A small multi-label audio tagger, trained from scratch.
Model: 1.38M parameters, log mel input, arch ecapa_tdnn, activation relu, depths [12], widths [192].
Rows from block 8, named by matrix and row number. Each number is 128 + 32 x the weight over the matrix's rms, rounded and kept within 0 to 255. All counts start at 0. Numbers have three digits each.
# c30: last pointwise conv (model.blocks.8.c3.0.weight, 192x192x1), inputs 0-95
c30.87:116073049162122192142124144137084105148156223155114158125130140161171114115104118076226166188097096153206171165096090204071103126114164157110062097110147129103160213113097149079101119107120163105182108120181155168113096150108138111095124085117125118097101163190090097133180141093169136124
c30.88:088079118109126140107166139095108111129136133149125122171170183099074144152098112085124121203108131116144180169112140108118135115141160120091164110118098169130069170125106107143074153130151145083137106108115137123159079128154070102079194154131137099143118124116155093143095097116205099151
c30.89:150134168159108108143150184171102105080091094187128129193085126143122149151083098142154169111225132134081129155127112103080061166084114142117092176111100144164026132062105110102139147170151143128100125173129084168119152118105134115135137208163155127129102121115149138149075124113087150104
c30.90:188168154102067072164112108165123122136135143123096152120165101159066075095127110168147126147066120105119214149114131129097110093161106093171134126141155166182115121103164080134117134123154063124138119166127112151081107112137135105126133072153182115155146133120129136148111126117097125125
c30.91:136153058081094126086169155141173147138096250108078103066106083077134155106130131119126201139130102107190100110114188117146087120134111104143141115114158165114118132115073123109132147122106137105151093153141107120141090115121166134102108174053140154148143074125113104091127071095114106149
c30.92:093150092124096137133139154131081080120092100164141147080239178168208134132082179116143217160163146127162122150109126156145132053146132104132123149140086108138105196147114080095130082097111119081177120035154164106109097129054077110143133096224081160183154120162172104147198121097115102147
c30.93:107132111143129121133105089114124127156091134208169106144180142103116101107225144147105115217163152182139139120070102122132143136105133107169127157105089103124124191119174139103147124076135104137080103099114161115107139147113100171158114101109143086108065057137120166151147109167170111136
c30.94:188115124133109137139187169159170130110104105116177101131137166155121132138126152081167092107121129144127147135113152125075122147074147118145103123132126168149160156136168104134148059114142156126144143161144181092085074167088135093199148108134119129110137140150093101128106129131166114134
c30.95:177116137139157132155101154155121139197129126125105146139163071160096161152117117146105206122150117097086166129092180080101114181159139106145107109152152166138118162042063124103072134150147162139111105098224062120086129111159153142146134161162151138156143158044111135102086175081172105152
c30.96:106137127189097088058144149166143151186126088125124157120158140094116173131089118097115161105136147162160156177176144084153144141111079103136117205099113093156149149160112132123092128080165138117121077135149168079124045112128129117133144149129144158123071083048164087174139157127173149123
c30.97:092130077199147122108142111140123149092175189155128164142106122119132176140072196147145152168128064146145165152103106129170100176108138107131141162103123141147077168113097132217155123113086164135117087170088139147106103133110079086146115060130142157105097131130144106143117157121122122145
c30.98:148136128111158073163117163095110126091132121108157136183121127104158104143109092157099087100140131193143134100074085164164145137172152079135121154128124141193120128025150124103140172111147155111189162168102061143139101152110131132098108133097125083135138089175187121103187155176172173162
c30.99:131131124239136105100137128114086120120106098103131077143187133162144121127142141112123123130148139145125104130117126132148104120115088175104190120205128120131128094117098093081137186187112119150128132114123142076105126102140151133095069087147198128093198157156090121076160090131097113119
c30.100:118097069180109182139180070067157126146163130176124152216224142072120131149094074151099158133158087216123146040130122141156128205115159163164081150114162111138139111086157100164069155138137139111101162100145135156162122116117160181106109171126154167142205070121100103115148155152100161128
c30.101:131119099168077088101184140173140106103183141107091107140164140128174125111085197105114159146178138131120145107162115181137100087109098154123117150128124160101110048100175179111121118133143153140199106122162126106127154143079101140127024124170094131152146100114180146126115110089112125092
c30.102:139119138068133107173102115126131129088158101130104135092143118096133075067140114115189091126125182115191121155161152129118164107154100123146119083170147168145135119135130115116128103115155103157140150103079055135144147164101162124095131116174169129079195134064160143068090153093118142117
c30.103:147143068109112129141132139166115074117127088121216133168170106153108108088125094074139101096120090120122106110135121191122088143118088183113090073108132100101100139102155157163166118169141117129194154146134121165129161099027097131082104117117135109150146172183167132080070176101120105111
c30.104:165150086128103104178144130086167119143161106123128163141133112164150157169126111154132102102101146161079095141121113122097188130156162078195138111108172178107136206123161135142102186141151139129106095134132123148126147095133069104128139137162129094124090100123150170170116096152194163084
c30.105:127125096155184091087188064135114141130149124088175151116107087132176126084107105119081140137060115077168143114209103079133112027141120168138140130110065083099123140154145125106097087132099132165123062120172124176149158140107136124127097110113147138112156122129153084113157105122110111066
c30.106:086134133104137159056089118143104133155162140159186135100156169123140126080110124201176158043127153149058133086139110166147160121146110172147134135180107142139125109124107148102119107133131111157070090127077096139096121104155065164113082143120120097199227150129146150117134164132143179176
c30.107:248158201136162103114126148121161152123149122163127122159095078167083143172115191145124116087098074093158126113121107119106119183143155189155132104047115096133137209134070115165187137174111125126118141126157152137142132193149166115143121125098131172180117106128137127102106124133088065131
c30.108:094116098165143159094133103096160133091163114167192152083111128092211212098138153121128142176117120171125185143151198144102092123090192172052114143118119097139098121170144102078185149150163078150112187115127151182148117091139083156118108206167164154075122139110062111137130133146168097096
c30.109:146123086132120113103153200163131087096157074131160133209118194145095163093145168135171144084141138132107134139122138165111143164131075091125114125145080102157109097233118159158134171106116112131121076135106092178121100089153157118104149145137105164101072141086155108108179120153068086141
c30.110:139160085089115231066070166187090138075076114167144099139107137196136067183142139118159171095103188123109159062105176115138082134132064121112095063113143044169141126110188126130123143160148132125129095120098166140204084131164110091151104098160140165095130105143162116131134138161182063150
c30.111:090095129103151119173146121129147113077108116115124119144146158201100121111205134150168141138110073093119146145124107113119108130108108133116135154147168171116132145158161166103159153122138140097153140134118107102195195103119180143145142141121124209186162097115059129187185172104123162141
c30.112:155068146130076073112153115082109145143204180110118147160158142138083120134105135107170152140075137140181069102098131124080144114144128163107148130217096152143105134104088091149156128139167136067150202137089109113117091095099144062137126157167119116181118117167163119105163128114181149118
c30.113:146135102103131121131114081192117174127139071158130085162112150111088100119085145080136114117104139148154149070117105086078160162100125153110103114140091165162119129125143147152090071134113130123172084151102125133137117124164164117113105114091129124149130144179143084138138090133121104102
c30.114:075094145144139125182139113144093135135102126137140149161136140179149157127098243075048129147123197196169097091153156081112222127088133123154154106116118180134117077155078135098130153122107120135128110141148122162092150079133101155116143149120099120140120121098103156132179128087147158119
c30.115:112107142089187098146204090133090115160135090128090157133116096091102138106122203120166072128111082158113120153122156129121097147086143122102139108138110133100066108117155113129086135142107144116121110136124143120173158133148128092147095168147165137142193116162129143129128129120178201106
c30.116:141126084123123084153179143146095160100069105165130108155115091115160138112106147082176121126133080149206118129148118141129103170139148132126104157131113123114105182122228176126124151096058122107099150137142097142154107078130117111090163094140075121095152172158098146193128172078119092129
c30.117:126133112157168119107106092121073171138082119109176151167222141120122083176107137054140102089147099120140149098247116163159137101136100109073131184128096140170159135095092089164136114121156173109111098106114131098047141121100170159148143173178166107142153139088111119139118076124136141112
c30.118:125055123096104142170138145162129108111145081193067165149114180164108147128172088083105146090099116120074082085169232093167112161062071086080107114098097149176145104091098141143109172088114083153094170168167114105147141127187168071077124109109134130145134149181143055137110125180135059145
c30.119:182116146124170118106105150126176136144117186080152119132093119086132127152215055174165144196129107126120131128197094187120121127099134135128133054136153144149144133102111111098139151099129086148142129095141140124140098200129132090122068106125084120134130129087144151142114132118114138133
c30.120:095133141227141075169134123197066149122121106161151129090114105099116094115205137145174182110090132139123159174167143151101202159089156099088104111193160120142151158124121091154126099168059152126126109157141112078156120121170128135107137110051111102173086111115203122142170115161150096108
c30.121:127098089153124101144108110101117140133109133101185153177143091092117140203065111146189113057124157118118103100079127106139180164056114131110160096154066117144121158114097111129080146097149208111161145072082113097106084119111107078146120123120154153149181133101134108121134123139124120113
c30.122:101182195123066139088170138142119165189106118152107153168223134080167135183171254136089174114097127146159116109088184130107074107156151090095112162175094095074169125074142132119118123113104118145109058250131177131110126136139135124136130143124147135127152119129118105137131097130102125095
c30.123:103159084111183104139186099141097192218164178094123114117127197138121081100158116175140106094169067152103133151097124129199155061149102206207137137131136107125084105082133151104132117115110127163128155168117181177061128148137053094126157123148099149107113110165108152092163104115123090127
c30.124:115138130145151136089115087116207117116122193111150117147235177143092203127175130096119116133146105131089151188103078126071092114112106124139069170091122187114084144088127099158121115154100131162125124174075111121088118217142112135108101138135114142131131122174147149138109121112165185149
c30.125:115094102164150136149111080102188144114115103153134139130212116143074159056150090119147124155114148084108158200102150141153111080180078084174158127145093127149112159130069149182152141120126130137166073124144142108084110075109136113136133068143125113158121156151160119106111121130118137132
c30.126:132126097142074103131077120146067210110170129119122112114095161152156136114137142118164096146127180147184146115043130153090149155116100106119176125116166145127108089063071120157116139119103102078084098128144225142126150072164142102118092141187131149127118160083106123119146155100107039102
c30.127:060149145158180124115120175166100097126105202165064147149159123137103095155133116101128188166133121065090108082255103131170089206160102138115113142162065146144131177049169170118135137129104184087195139117112120078143137130154069102110142121131103159176194159119116084127172144170103127153
c30.128:089119128161185156057160195132105185084075133173112133155115112107146050166089084131181167105123109137011132100155104134107110099164142088113118172182154086108087144131065115105116134103152130131137120128166120136086103126135150129137108180078181085139153161144157116092087145131078149131
c30.129:152194091176188172066142121065173184119141117138147187175138128100110087137140084105144126082104136115181084077104112096116115182117145095142111198190122091161091153224115117051124125065131150119117098144150100124147136160145085147123134127188074193145096095089127142208075109085180109117
c30.130:150127113150177146130143168118131167124149122136136166081138155120143130157123107146162112125094133165154100118110078101069069156105148113161142153173111076125168181098104131120159086156114075117154139181152188110069152113168083084088172123088131147102150127141114140128125098125124094106
c30.131:183124111175184137092216151124166191182146166140105102157118118121122156122148106128116144116190057129107129111091151152107163179096083141217174151103160138212181111180229121124165142161126124121126149105154140097098117106103121120152123183115093145135174124130108140165093153193161108139
c30.132:168133094060159192128108103159215128050098168114156130087102132217170130153090130114082117117105080145146094159136092112122110139164138077131140092142168107139129113115151153148135085103133173143119139131114090128131111124152092098178087132161083152124132083108077152115114127152111098138
c30.133:099145095159092115119145110138122149154193160097123144154127208113140159147212077101178144109060186137133123094090161109165070168086153131141078114136126125156100111133145071171101103192093144092148129141135126155091136158101123112094147091116118132105097168126111132132126126106185147150
c30.134:100146184129179136207188143088094102119116126070129131165091048145125136111138133147147127152134143177084116081147117145134128091098142135160076069103152156139124155134056107125124100130107122155197120191098153176125108129107148167088102117086098097152169118080125091140164136071137111212
c30.135:144104074169088166166110157125102180120166201154104157133174163151141104160106137148181153155110096130111115207145116133092115110115146117119155127130176079202219135144154146077151166102195102161098144136102123135119114095161127097203081154087114111128135095143078101149069113110169128143
c30.136:113116097150117116113172164162076171083147131127164196115092090175186114129110147109106150205145154114124141150159180175133150093113140106129150100094125096126145139118167130172168140157133141065128152087116123126144100142154137073136099119108159195101112177167108129124098142112118080111
c30.137:094136103097118129101162168150077132098083088133105113127157111072122182173133092163134184116169102161130121156134147183136111119046098162154219145097090104161096113140133100120126151121111156168136118131107131179135124147154162128111084091126134211153124143065165159100132092120141143128
c30.138:136149152108135129117051129119131119109096130088159126156138098125103133116118129135090215113129053114144114089091099165080140121135111178138138119126128166155153140156105127164182111104161116099136115139129120113124116101127115092083104099097158125145146181159134151099106119106160110126
c30.139:147101171153133156086102174116168090095138174148118116131101055076158109122185148131177146157091068078098176141108160133152143171134084118229195126089140133142096141174178107150145143170164145100164118128095167099108183121153186127164185150133177107107107129104149129097140130076107093157
c30.140:155123102225160136108120181148116110114158106126133116122153112147115139124098170079110112153158117113158067082142139080144125118154112118123188086129110142115145108060141084117104168194139174139137125073156134147079105101155129142099152139138159127138064117123091140118163135148097134116
c30.141:165118156159085133112125047075117100172168168071149129173111160149072075136105078122125149103150205179129128071213127130085136181161138093134129103112126127118102116092186112096107143086114129125133116158158179160115141128062178147130100142079097182118103099127120127128171080104102146100
c30.142:082187168142049149121101083102133119146174119191160064100160098166142078102138121120117096152140109223089128138142116120161128145085178155134116153158150201080050111086115113138126143174113123122170138192137151149108134105092159162148193118142117141162152107161094095107134142144137145108
c30.143:071113111153122114099144173074154134144140170124165146121180180122148110114091094168138128163126089102141112145133144102111168084166167160210127187102119168132095144119134152131155110126119160187195131121167117098200116073108162127148109100122103194080132106111132166133097142115134131102
c30.144:155105063154142158108104178216145145134112138155082126109135185120122141066144171119095111142087139185145100078138093145120075151189100097152204055081134101120155140175101143165172094139137126148124159144087164127125127081124087113151114092111107197150121174154095117150130104121083089105
c30.145:109105162107104125090116118136069139166117097184085149118130121102160156077110089100124094124057154129184156137128139213128167132097127179116135143158160101116174137081104098092153108123117135078113145121134139102096135147117098132125129123128145133143090102119115135181124194125074122104
c30.146:126137132136086123159132143128100096134126110193129134135109130161145169086069164101057177099139075136092109140108109153114122146123112176154108139110104091135101090109106075152142170130147163103160132079119141156093146102124104111175139108110207167112065138095155140091133160114125091111
c30.147:102097101185157078137081172100165148052163087148136126103126155104161076133121164129127159150094155116148170134115105191072119167168159144173143141132123159126102130083105129191107152146144153110065136068136119130148114109120159102161142145080128188107162121178109143114111042085116108061
c30.148:091124082141132175146145097136127145126152154134140136101100120162063107112173107120161137149127124186127136131116128114168122158117144139150161122117128123161102142145138132174069156111115147079106104139137131140148138096062068112097123145142161112168098131125109153141091135117110072124
c30.149:182195055187120125119178075142097137112130103111086150113187094140072063092123079154161077147131102149097139165077148112196116081115126107116101113108128136137127101140050101127111160133117152121148078157091100099186144085103126109162165131126157125154143110134174145142088088154121149108
c30.150:118063166096128105147137153107170169111116158109097188099160154151109137161126125117176124146126158151092089146076124081159128079105143146130189125114081137160097131100068105094160165093164130078135123159075100131150080132161112090131082153107136166152125144156129079124158137129125142082
c30.151:097158163141083116128052149162168198139198097183100139075142137117176132113112138091142130112123126179093120152102143119136127153139135072168093109111102093120149135116157158152135165119120156129123139118146116103116118124113096170119195051149086197121095133190168108118140060178159128126