config = dict(
    gain_aug_db=10,
    beta1=0.95,
    eps=1e-08,
)
Rows from block 8, named by matrix and row number. Each number is 128 + 32 x the weight over its row's rms, rounded and kept within 0 to 255. All counts start at 0. After the name is the row's rms in percent of the matrix's.
# c30: last pointwise conv (model.blocks.8.c3.0.weight, 192x192x1), inputs 96-191
c30.82 093 [ 71 130 160  85 197 124  88 161  98 104 176 100 111 125  74  85 166 156 152 122 137 144 140  83 184 134  88 128  94  99  78  87 137 133 140 139 162 102 100 121 164 142  96 111 183 100 172 167 166 126 123  86  86 144 168 122 138 125  58 224 126 132 144 137 207 178  92 102 132 123 125 111 185 157 149 114  88 182 113 117 110 140 182 109 101 111 141 114 156 175 115 125 176 171  80  89]
c30.83 097 [124 143 146  68 157 107 122 157 167 181 146 133 166 101 107 126 199  84 176 148 145 167 124 152  87 145 124 108 126  97  91  66  99 146 107 108 107 139 113 112 120 145 144 142 140 164 142 190 117 113  96 151 143 123 103 156 126 127  50 123 215 107 104 103 148 144 125 175 111 114  93 137  79 129 181 215 125  64 141 157 127  41 166 129 221 105  97 144  77 143 128 132 133 171  92 106]
c30.84 098 [120 160 124 185 170 153  95 107 128 105 115 157 110 106 150 175 120 100  88 111  94 181 121  79 134 124 151 165 149 164 126 108 129 110 129  93 115 141  76 121 110 134 168 157 120 169 106 134 218 126 168 140 108 101 164 152  99 168 133 119 111 148 200  99 109 124 138 196 145 113 112 170 164 108 136 185 107 145  77 121  88 122 156 106  91 132 124 133 108 103 173 153 148 149 145 131]
c30.85 101 [155  80 173 146 151 117 133 138 140 117 116  99  83  83 128 119  81 147 186  62  75 117 124 129 153 143 121 125 160 110  93  84  82 197 177  90 137  87 146 137 180 135 137  85  71 178  87 122 185 117 130 104 141 167 109  90 169  88 122 115 169  80 102 124 144 154 115 107 111 111 108 110 176 118 148  88  98 125  73 132 117  79 104 134  93 110  91 103 125 179 184 102 104 125 150 117]
c30.86 100 [ 97  88 140 139 102  96 132 124  52 161 116 137 113  81 136 160 100  91 137  94  90  78 150 157  99 154  93 138  67 124  94  91 156 100 131 122 138 144  75 229 142 127 163 104 155 124  90 104 127  68 134  84 115  41  97 109  89 172 183 143 211 122 128 166 124 208 111 153 105 161 134  89 165 158 116  80 109  99  96 120 131  59 148 169 168 150 129 124 143 193 140 140 128 155 126 147]
c30.87 104 [ 90 187  93  77 141 156  83 150  92 143 125  69 141 175 117 127 164 124 138 143  88 115 131 145 127  97 113  96 148 206  93  90 143 174 129 100 141 137 152 138 107 116 103 137 160 148  99 151 108 116 136 115 130 124 135  96 107  81 117 113  94  85 129  91 113 131 106  91 122 108 180  92 149  88 126 171 128 129 152 110 136 130  95  84 180 106 135  84 134 141 156  84  87 148 145  97]
c30.88 099 [137 135 174 130 128 174 201 161  95 166 124 153 157 125 146 143 129 111 141 113 111 125 162 117 116 102  82  88  65 176 109 164 126 123 108 159  92 122 155 145 138 198  99  98 147 168 106  60 147 105 169 154  77 129  64 130  89 142 129  93 150 176  88 204 124 100 174 119  50 173 155 194 181 186 143 146 133  94 162  95  88 133 158 117 183 112 165  76 124 146 111 121 104  98  93 115]
c30.89 102 [ 85  68  89 148 173 183 111  91 140 107 110 118 111 119 128  86 147 115 140 116 126 153 118 142 107 135 167 140  67 204 115 155 132 182  88 173 160  91 139 193 135 157 139  82 115 114 125 141 117 137 135 140 156 127 108 100 107 145  64 179 186 193  85 142  91  98 106 182 167 108 175 103  90 121 116 150 141 140 163 158 135  82 122 111 157 111 112 178 110 153  77 153 170 131 126 146]
c30.90 097 [108 139  87 169  93 143 148 183 152 148 148 208 157 127 188 133 132 113 103 123 135  67 119 123 122 143 102 135 143  91  82  80 107 163 126 149 186 149 122 112 196  90 127 150 123 148 127 138 129 132 131 114  72 123  83 127  89 119  83 170 156  88 109 127 138 189  96  92  91  96 123  90 197 190 165 198 115 151 117 164 120 126 152 166 134 165  84 220 165 151  80 113  73 122 103 151]
c30.91 098 [162 159 148 133 120 160 118 136 119 203 141 119 102 128  64 127 209 110 115 161 145 128 131 164 147 134 115  93 112 142 133 144 146 116  63 133 126 175 105 149  76  62 138 137  87 114  80 112 103 114 184 118 162 140 121  83 116 122 204 113 134 125 160  90 128 117  94 131 101 125 120 101 119 106 104 134  97 179  94 190 158 104 167 130 163 182 186 133 116 120  95  86 189 160 131 132]
c30.92 110 [113 142 183 101 107 168 159 173 124  87 102 127 168 114  97 136 110 134  96  85  76 136 186 164 136 152 145  81  88  92 139 148 165 191 108  82 149 168  80 170 104 134 102 121 147 113 108 134 137 172 136 123 134 154 147 109 121 125 155 182 179 153 116  89 157  97 125 159 104 132 173 137 156 110  95 119 115  76 105 116 134 171 167 128 132 111 117 146 112 125 134 118 206  95  86 109]
c30.93 096 [138 137 131 107  80 183 156 161 114 122 105 120 200 151 149 131 182 119 135  96 113 133 115 158  54 132 119 137  79 105  80  81 146 145 159 138 104  88 150 126 107 149 132  89 153 247 173 100  87 130 150 144 201  90  86 139 132 117 102 121 151 124 143 144  94 112 149 163 138 126 159 121 112 126  95 163 174 145  77 197 119 120 131 126 120 119 186 120 138  88 124 162 153 116 109 129]
c30.95 102 [139  84 179 107  89 130 161 111  78 137  63 114  93  95 207 150 138 121 134 157 163 127 142 145  88  85 141 153 106  84  85  95  86 136 114 140  81  84 165 118 131 114 116 193 109 113 120 133 119 131 130 150 160  95 158 126 101 198  70 124 171 139 130 123  97 134 147 130 152 147 134  88  98  93 140 138  88 115 139  90 184  47 138 174 106 126 168  99 139 139  95 141 146 125 116  89]
c30.96 103 [132 123 114 206 153 124 134 120 140 111 158 100 162 127 179  67 110  81 133 143 134 120 123  75  72 162 122 122 187  70 143 143 127  93 118 113 150  80 131  98 120 117 135 120 115 119  87 116 152  68 156 207  71 137  95 138  69 141 122 186 100 118 145 141 126 151 112 176 129 146 138 134 139 174 198 122 132 136 181 140 192 114 114 163 123  52 125 162 187 149 161 165 180 152 141  77]
c30.97 097 [109 151  74 117 181 174 116  82 100 148 115  88 116 137  96 125 230 124 158 156 191  77 178 124  90 107 146  75 155 139 146 132 144 149 121  95 119 113 122 129 117 119 106 143  97 136 120 147 156 127 126 115 133 110  26 129 110 159 116 104 150 152 103 134 159 130 105  69 106 102 113  95  59 118 163 162 120 112 104 116 203 105 121 146  99 130 146 118  77  67 171 155  78  74 104 146]
c30.98 101 [160 156 156 107 168 129 149 129 110 153 111 206 111 134 106 114 176 125 150 134 192 180  89 137  77 109 126  86 100 106 112 136  49 137  72  95 142 166 100 136 131  86 153 114 167 107 133 125 157 156 154 125 146  82  89  69 151  85 140 108 143  88 146 156 157 118 125 129 181 144 122 176 177 106  60 104  83 128  99 142 117 159 123 161 165 142 211 169 130 148 118 192 136 104 129 116]
c30.99 099 [146  73 143 148 219 172 134 128 126 120  69  94 112 157 102 134 153 167  66 113 136  69 100 112 142 163  75 161  72  99 110  99 104 113 104 140 165 117 177  69 134 140 176 155 133 166 123 143 137 170 182 143 153 131  89  97 116 136 128 202 107  88 123  79  76 142 178 123  86 136  87 130 132  46 162 144 119 164 131 101 183 124 147  90 154 115 115 126 143 147 144 178 128 141  85 101]
c30.100 108 [113  99 105 132 186 138 142 164 158 157 151  73 161 152 120  86 118 158 149 138 138 119 148 129 143 128  64 119 115 124 140 162 116 168  83 112 151  95 134  77 125 120 164 131 154  93  98  65 120  80 175 191 147 128 134  97 145 126 142  89 115  82 113  83 194 144  85 117 109 146 129 106  91  70 169  83 152 112 135 123 119 137 200 139 104  82 140 130  95  64 124 142 121 123 150  91]
c30.101 103 [151  93  82 121 166 198  85  99 206 159 153 127 108 133 141 148 133 126 143  79 114 124  72 152  77 209 135 108 142  58 134 127 187 115 123 132 147 172 155 144  98 107 108 130 151  96 121 137 107 138 147  77 162 162 119 205 185 122 183  89 133 136  77 126 125 149 146 144 102 155 103  92  50 132 127 124 167  94 192 163 163 103  85 103 115 149 124 146 129 134 115  91 164 142 198 127]
c30.102 100 [132 122 104 146 124 101 166 163 116 156 121 190  92 164  89 144 124  99 138 191  99 128 183 172 103  57 122 122 171 198 103 100 121 108 160 121 113 164 180 127 130  94 126 165  91  78 154 106 160 122 110 196 119  57 112 161 125 166 117 127 120 104 166 112 139 135  89 129  99 168 141 112 133  88  87 133 152  84 182 138 110 165 137 181 108 119 183 157 152 199 222  85 158 169 115 161]
c30.103 102 [ 67 107  99  71  90 127  93 160 135 136 151 116 159 119 138 123 137  77 128 165 135 122 166 117 129  90 179 137 181 151 116 109  76 203 173 123 170 162 143 183 206 114  84 150  86 127  98 180 116 191 101 111  74 123  95 101 110 148 128 124 113 105  69 145 142 127 173  99  87 153 177  71  89 123 116  98 142 116 119 125 157  95 138  88 109 148 108 131  90 125 134  78 169  88  99  94]
c30.104 098 [151 100 188 148  99 164  91 116 180 151 116 150 105 175 166 152 140 116 116  96 123 113 103 158 105 187 130 123 113 156 179 164 118 178  73 122 181 154 175 117 113 130 120 174  52 138 125 124 165 134 160  68 166 115  77 109 148  76 180  98 140 177 157 146  62 180 192 100 165 161  92 176 116  73  92  97 138 107  80  91  99 106  83 124 147 145 106  87 101 164  87 131 145 145 137 132]
c30.105 098 [175 114 120 122 119 102  99 113  50 103 140 137 169 180  92 122 138 169 156  93 125 163 126 178 167 144 123 136 162 118 134 189 151 157  72 124 108 151 125 116 152 104 129 154 113 106 165 152 138 113 121 144 130 137 185 163  84 106 119 108 169 114 183 132 112 100 181 132 127  97 101 181 112 100 145 123  82 135 113 190 121 144  76 131 195 165  44 133 160 120 161 103 177 151 170  98]
c30.106 096 [109 101 119 146 147 169 127 167 148 136  98 152 101 179 161 156  72  81 127 131 142 103 160 123 140  93 104  83 125 100 156 138 141  83 102 123 105 148 139 180  67 115 125 132 100 105 190 175 121 105 204  70 165  96 133 147 121  84 153 183 107 153  83 125 172 130 168 150 152 137 113 132 106 129 136 131  83 136 147 135 158  99 109 134 111  98 125 118 126 122 138 138 170 184 181 130]
c30.108 105 [108 160 171  95 141 158 112 126 120 151 101 184 154 136  48 102 138 130 100 121 130  68 103 153 112 129  99  76 132  61 122 131 127 118 139  86 115 134 114  71  94 109 125 107 168 135 121 118 132 119 138 124 110  89 121 132 109 142 142 143 112 116 109  40  88 130  94 171 171 135 140  88 109  72 194 122 156  70  93 133  91 184 118 131  73 140 128 131 114 121 136 129 139 121 214 148]
c30.109 096 [114 110 110  96 148 136 144  72 153 155 160  86 115 105 199 174 114 144 144 136 144 138 144 131 147  86 154 132 109 113 108 176 110 106 123  98  83 122  41 163 139 121 170 174 137 151 116 156  85 197  96 163 103 101 119  74 136 146  64 111 171 116  91 113 119 114 122  73 155 122 159 107 112 133 138 131 133 114 136 113 188  95 133 165 139 154 103 183 200  81 147 117 119 120 112 151]
c30.110 105 [113 114 163 117 172 150 139 134 196 136  98 128 151 120 136 145 132  92  72  88 129 139  97 159 129 123 188  95 161 143 188  76 106 183 106 172 132 113 160 133 164 107 126 124  77 157 153  78 128 125  95 112 132 161 135 145  70 142 149 107  85  77 153 100 146 128 142 132 125 112 148 117 105 181 163 115 125  96 132 145 158 116  87 155 106 143 130  80 199 114 101  77 115 129 117 121]
c30.111 101 [208 145 111 131  59  71 103 143 111  82 122 105 145 120 165 118 176 120 104 109  99 155  97 109 101 165 102 129 173 113 152 135 174 120 122 136 132 153 133 159  91 104 136 122 126  98  79 102 185 134  76 129  58  90 158 222  88 156 222  92  59  78 105 114 202  90 134 116 133 124 139  74  97  88 122 130  99 138 146 176 121 114 122 103  93 120 113 173 112 128 144 109 125 162  90  86]
c30.112 100 [130 143 174 162  89 142  84 108 106 105  97  80  91 167 128 142 101 113  91 108 149 134  76 148 103 175 205 157  78 128 122 151 146 163 153 133 102 121 142 113 143 127 102 175  76 135  96 127  76  97  74 132 127 152  92 110  72  90 132 108 166 125 141  86 106 131 163 109  72 128 160 119 128 133 172 126  97 187 129 217 182  95 140 115 130 136 158  99 150 124 117 139  89 151 158  43]
c30.113 097 [ 91 120 148 126 159  78 148 153  75 128 100 145 106 163 118 104 184 133 139 109  95 153 158 114 169 114 133 143 122  73 174 161  64  99 106 175 124 189 225 153 164 117 186 157 127 134 111  83 142 158 122 109 134 115 146 158 247  88 120 146 133 133  99 164 174 114 120 193 196  86 199 104 139 141 126 116 115 113 102 106  60 159 115 150 167 119 155 172  74  88 125 198 121  89 151  88]
c30.114 103 [ 67 127 160 121 165 173 115 135 144 112 127  92 150 122 192 163 115 130 160 102 135 206 128 112 139 114 102  61 154 119 111 166 110 104 154 124 101  84  67 159 102 156 116 185 104 101 103  83 119 161 105 106 186 149 133 153 149 151  88 119 171 219 142 108 127 176 114 136  70 135 139 116  81 140 163 144 121 148  79 225  94 115 137 144 117 149 126 140 107 121 112 172 175 132 193 112]
c30.115 100 [206 127 115  97 113  89  93 161 119 115 133 132 125 126  84 166 156 144  69 154 133  89 111  89 124 148  56 168  58 119 157 144  63 172  79 116  77 181 134 116 168 163 135 130 166 108 148 197 116 171 147 162 141 113 182 161  67 160  90 119 185  99  96 150 130 157  74 158  92 135  84 147 129 161 126 114 128  81  85 125 131  95 153 151 135 105 196  77  84 219 140 109 185 134 122 120]
c30.116 098 [174 114 171 126 126 129 115 132 106 139 136 226 106 140  85 116  90  54 126 138 159 125  97 176 142 119  84  76 145 100 139 128 147  89 152 160 180 114  96 184 104 138 159 118 134 112  95 113 176  84 120 123 155 121  84  98 133  98 143 143 180 119 102 140 105  90 162 143 161 158 159 109 119  92  93 176 175  76 134 142  77 143 188 166 161 115 184 178  76  87 128 168  87 142 132 132]
c30.117 107 [ 85 127 103 144 141 117 137 131 168 120  88 125 174 109 131 102 148 119 144 112 100 152  91 143 131 138 143 118 134  64 125  73 154 111  72 134 108 169 106 161 102 132 172 141  78 107 123 113 149  91  85 124 168  94 109 172  75 127 181 171 216 128 171 161  53 165 149 131 189 107 141 178 100 183 181 128 115 114 123  84 107 187 122  94  87 153 155 176 196 133 145 142 110 104  84 103]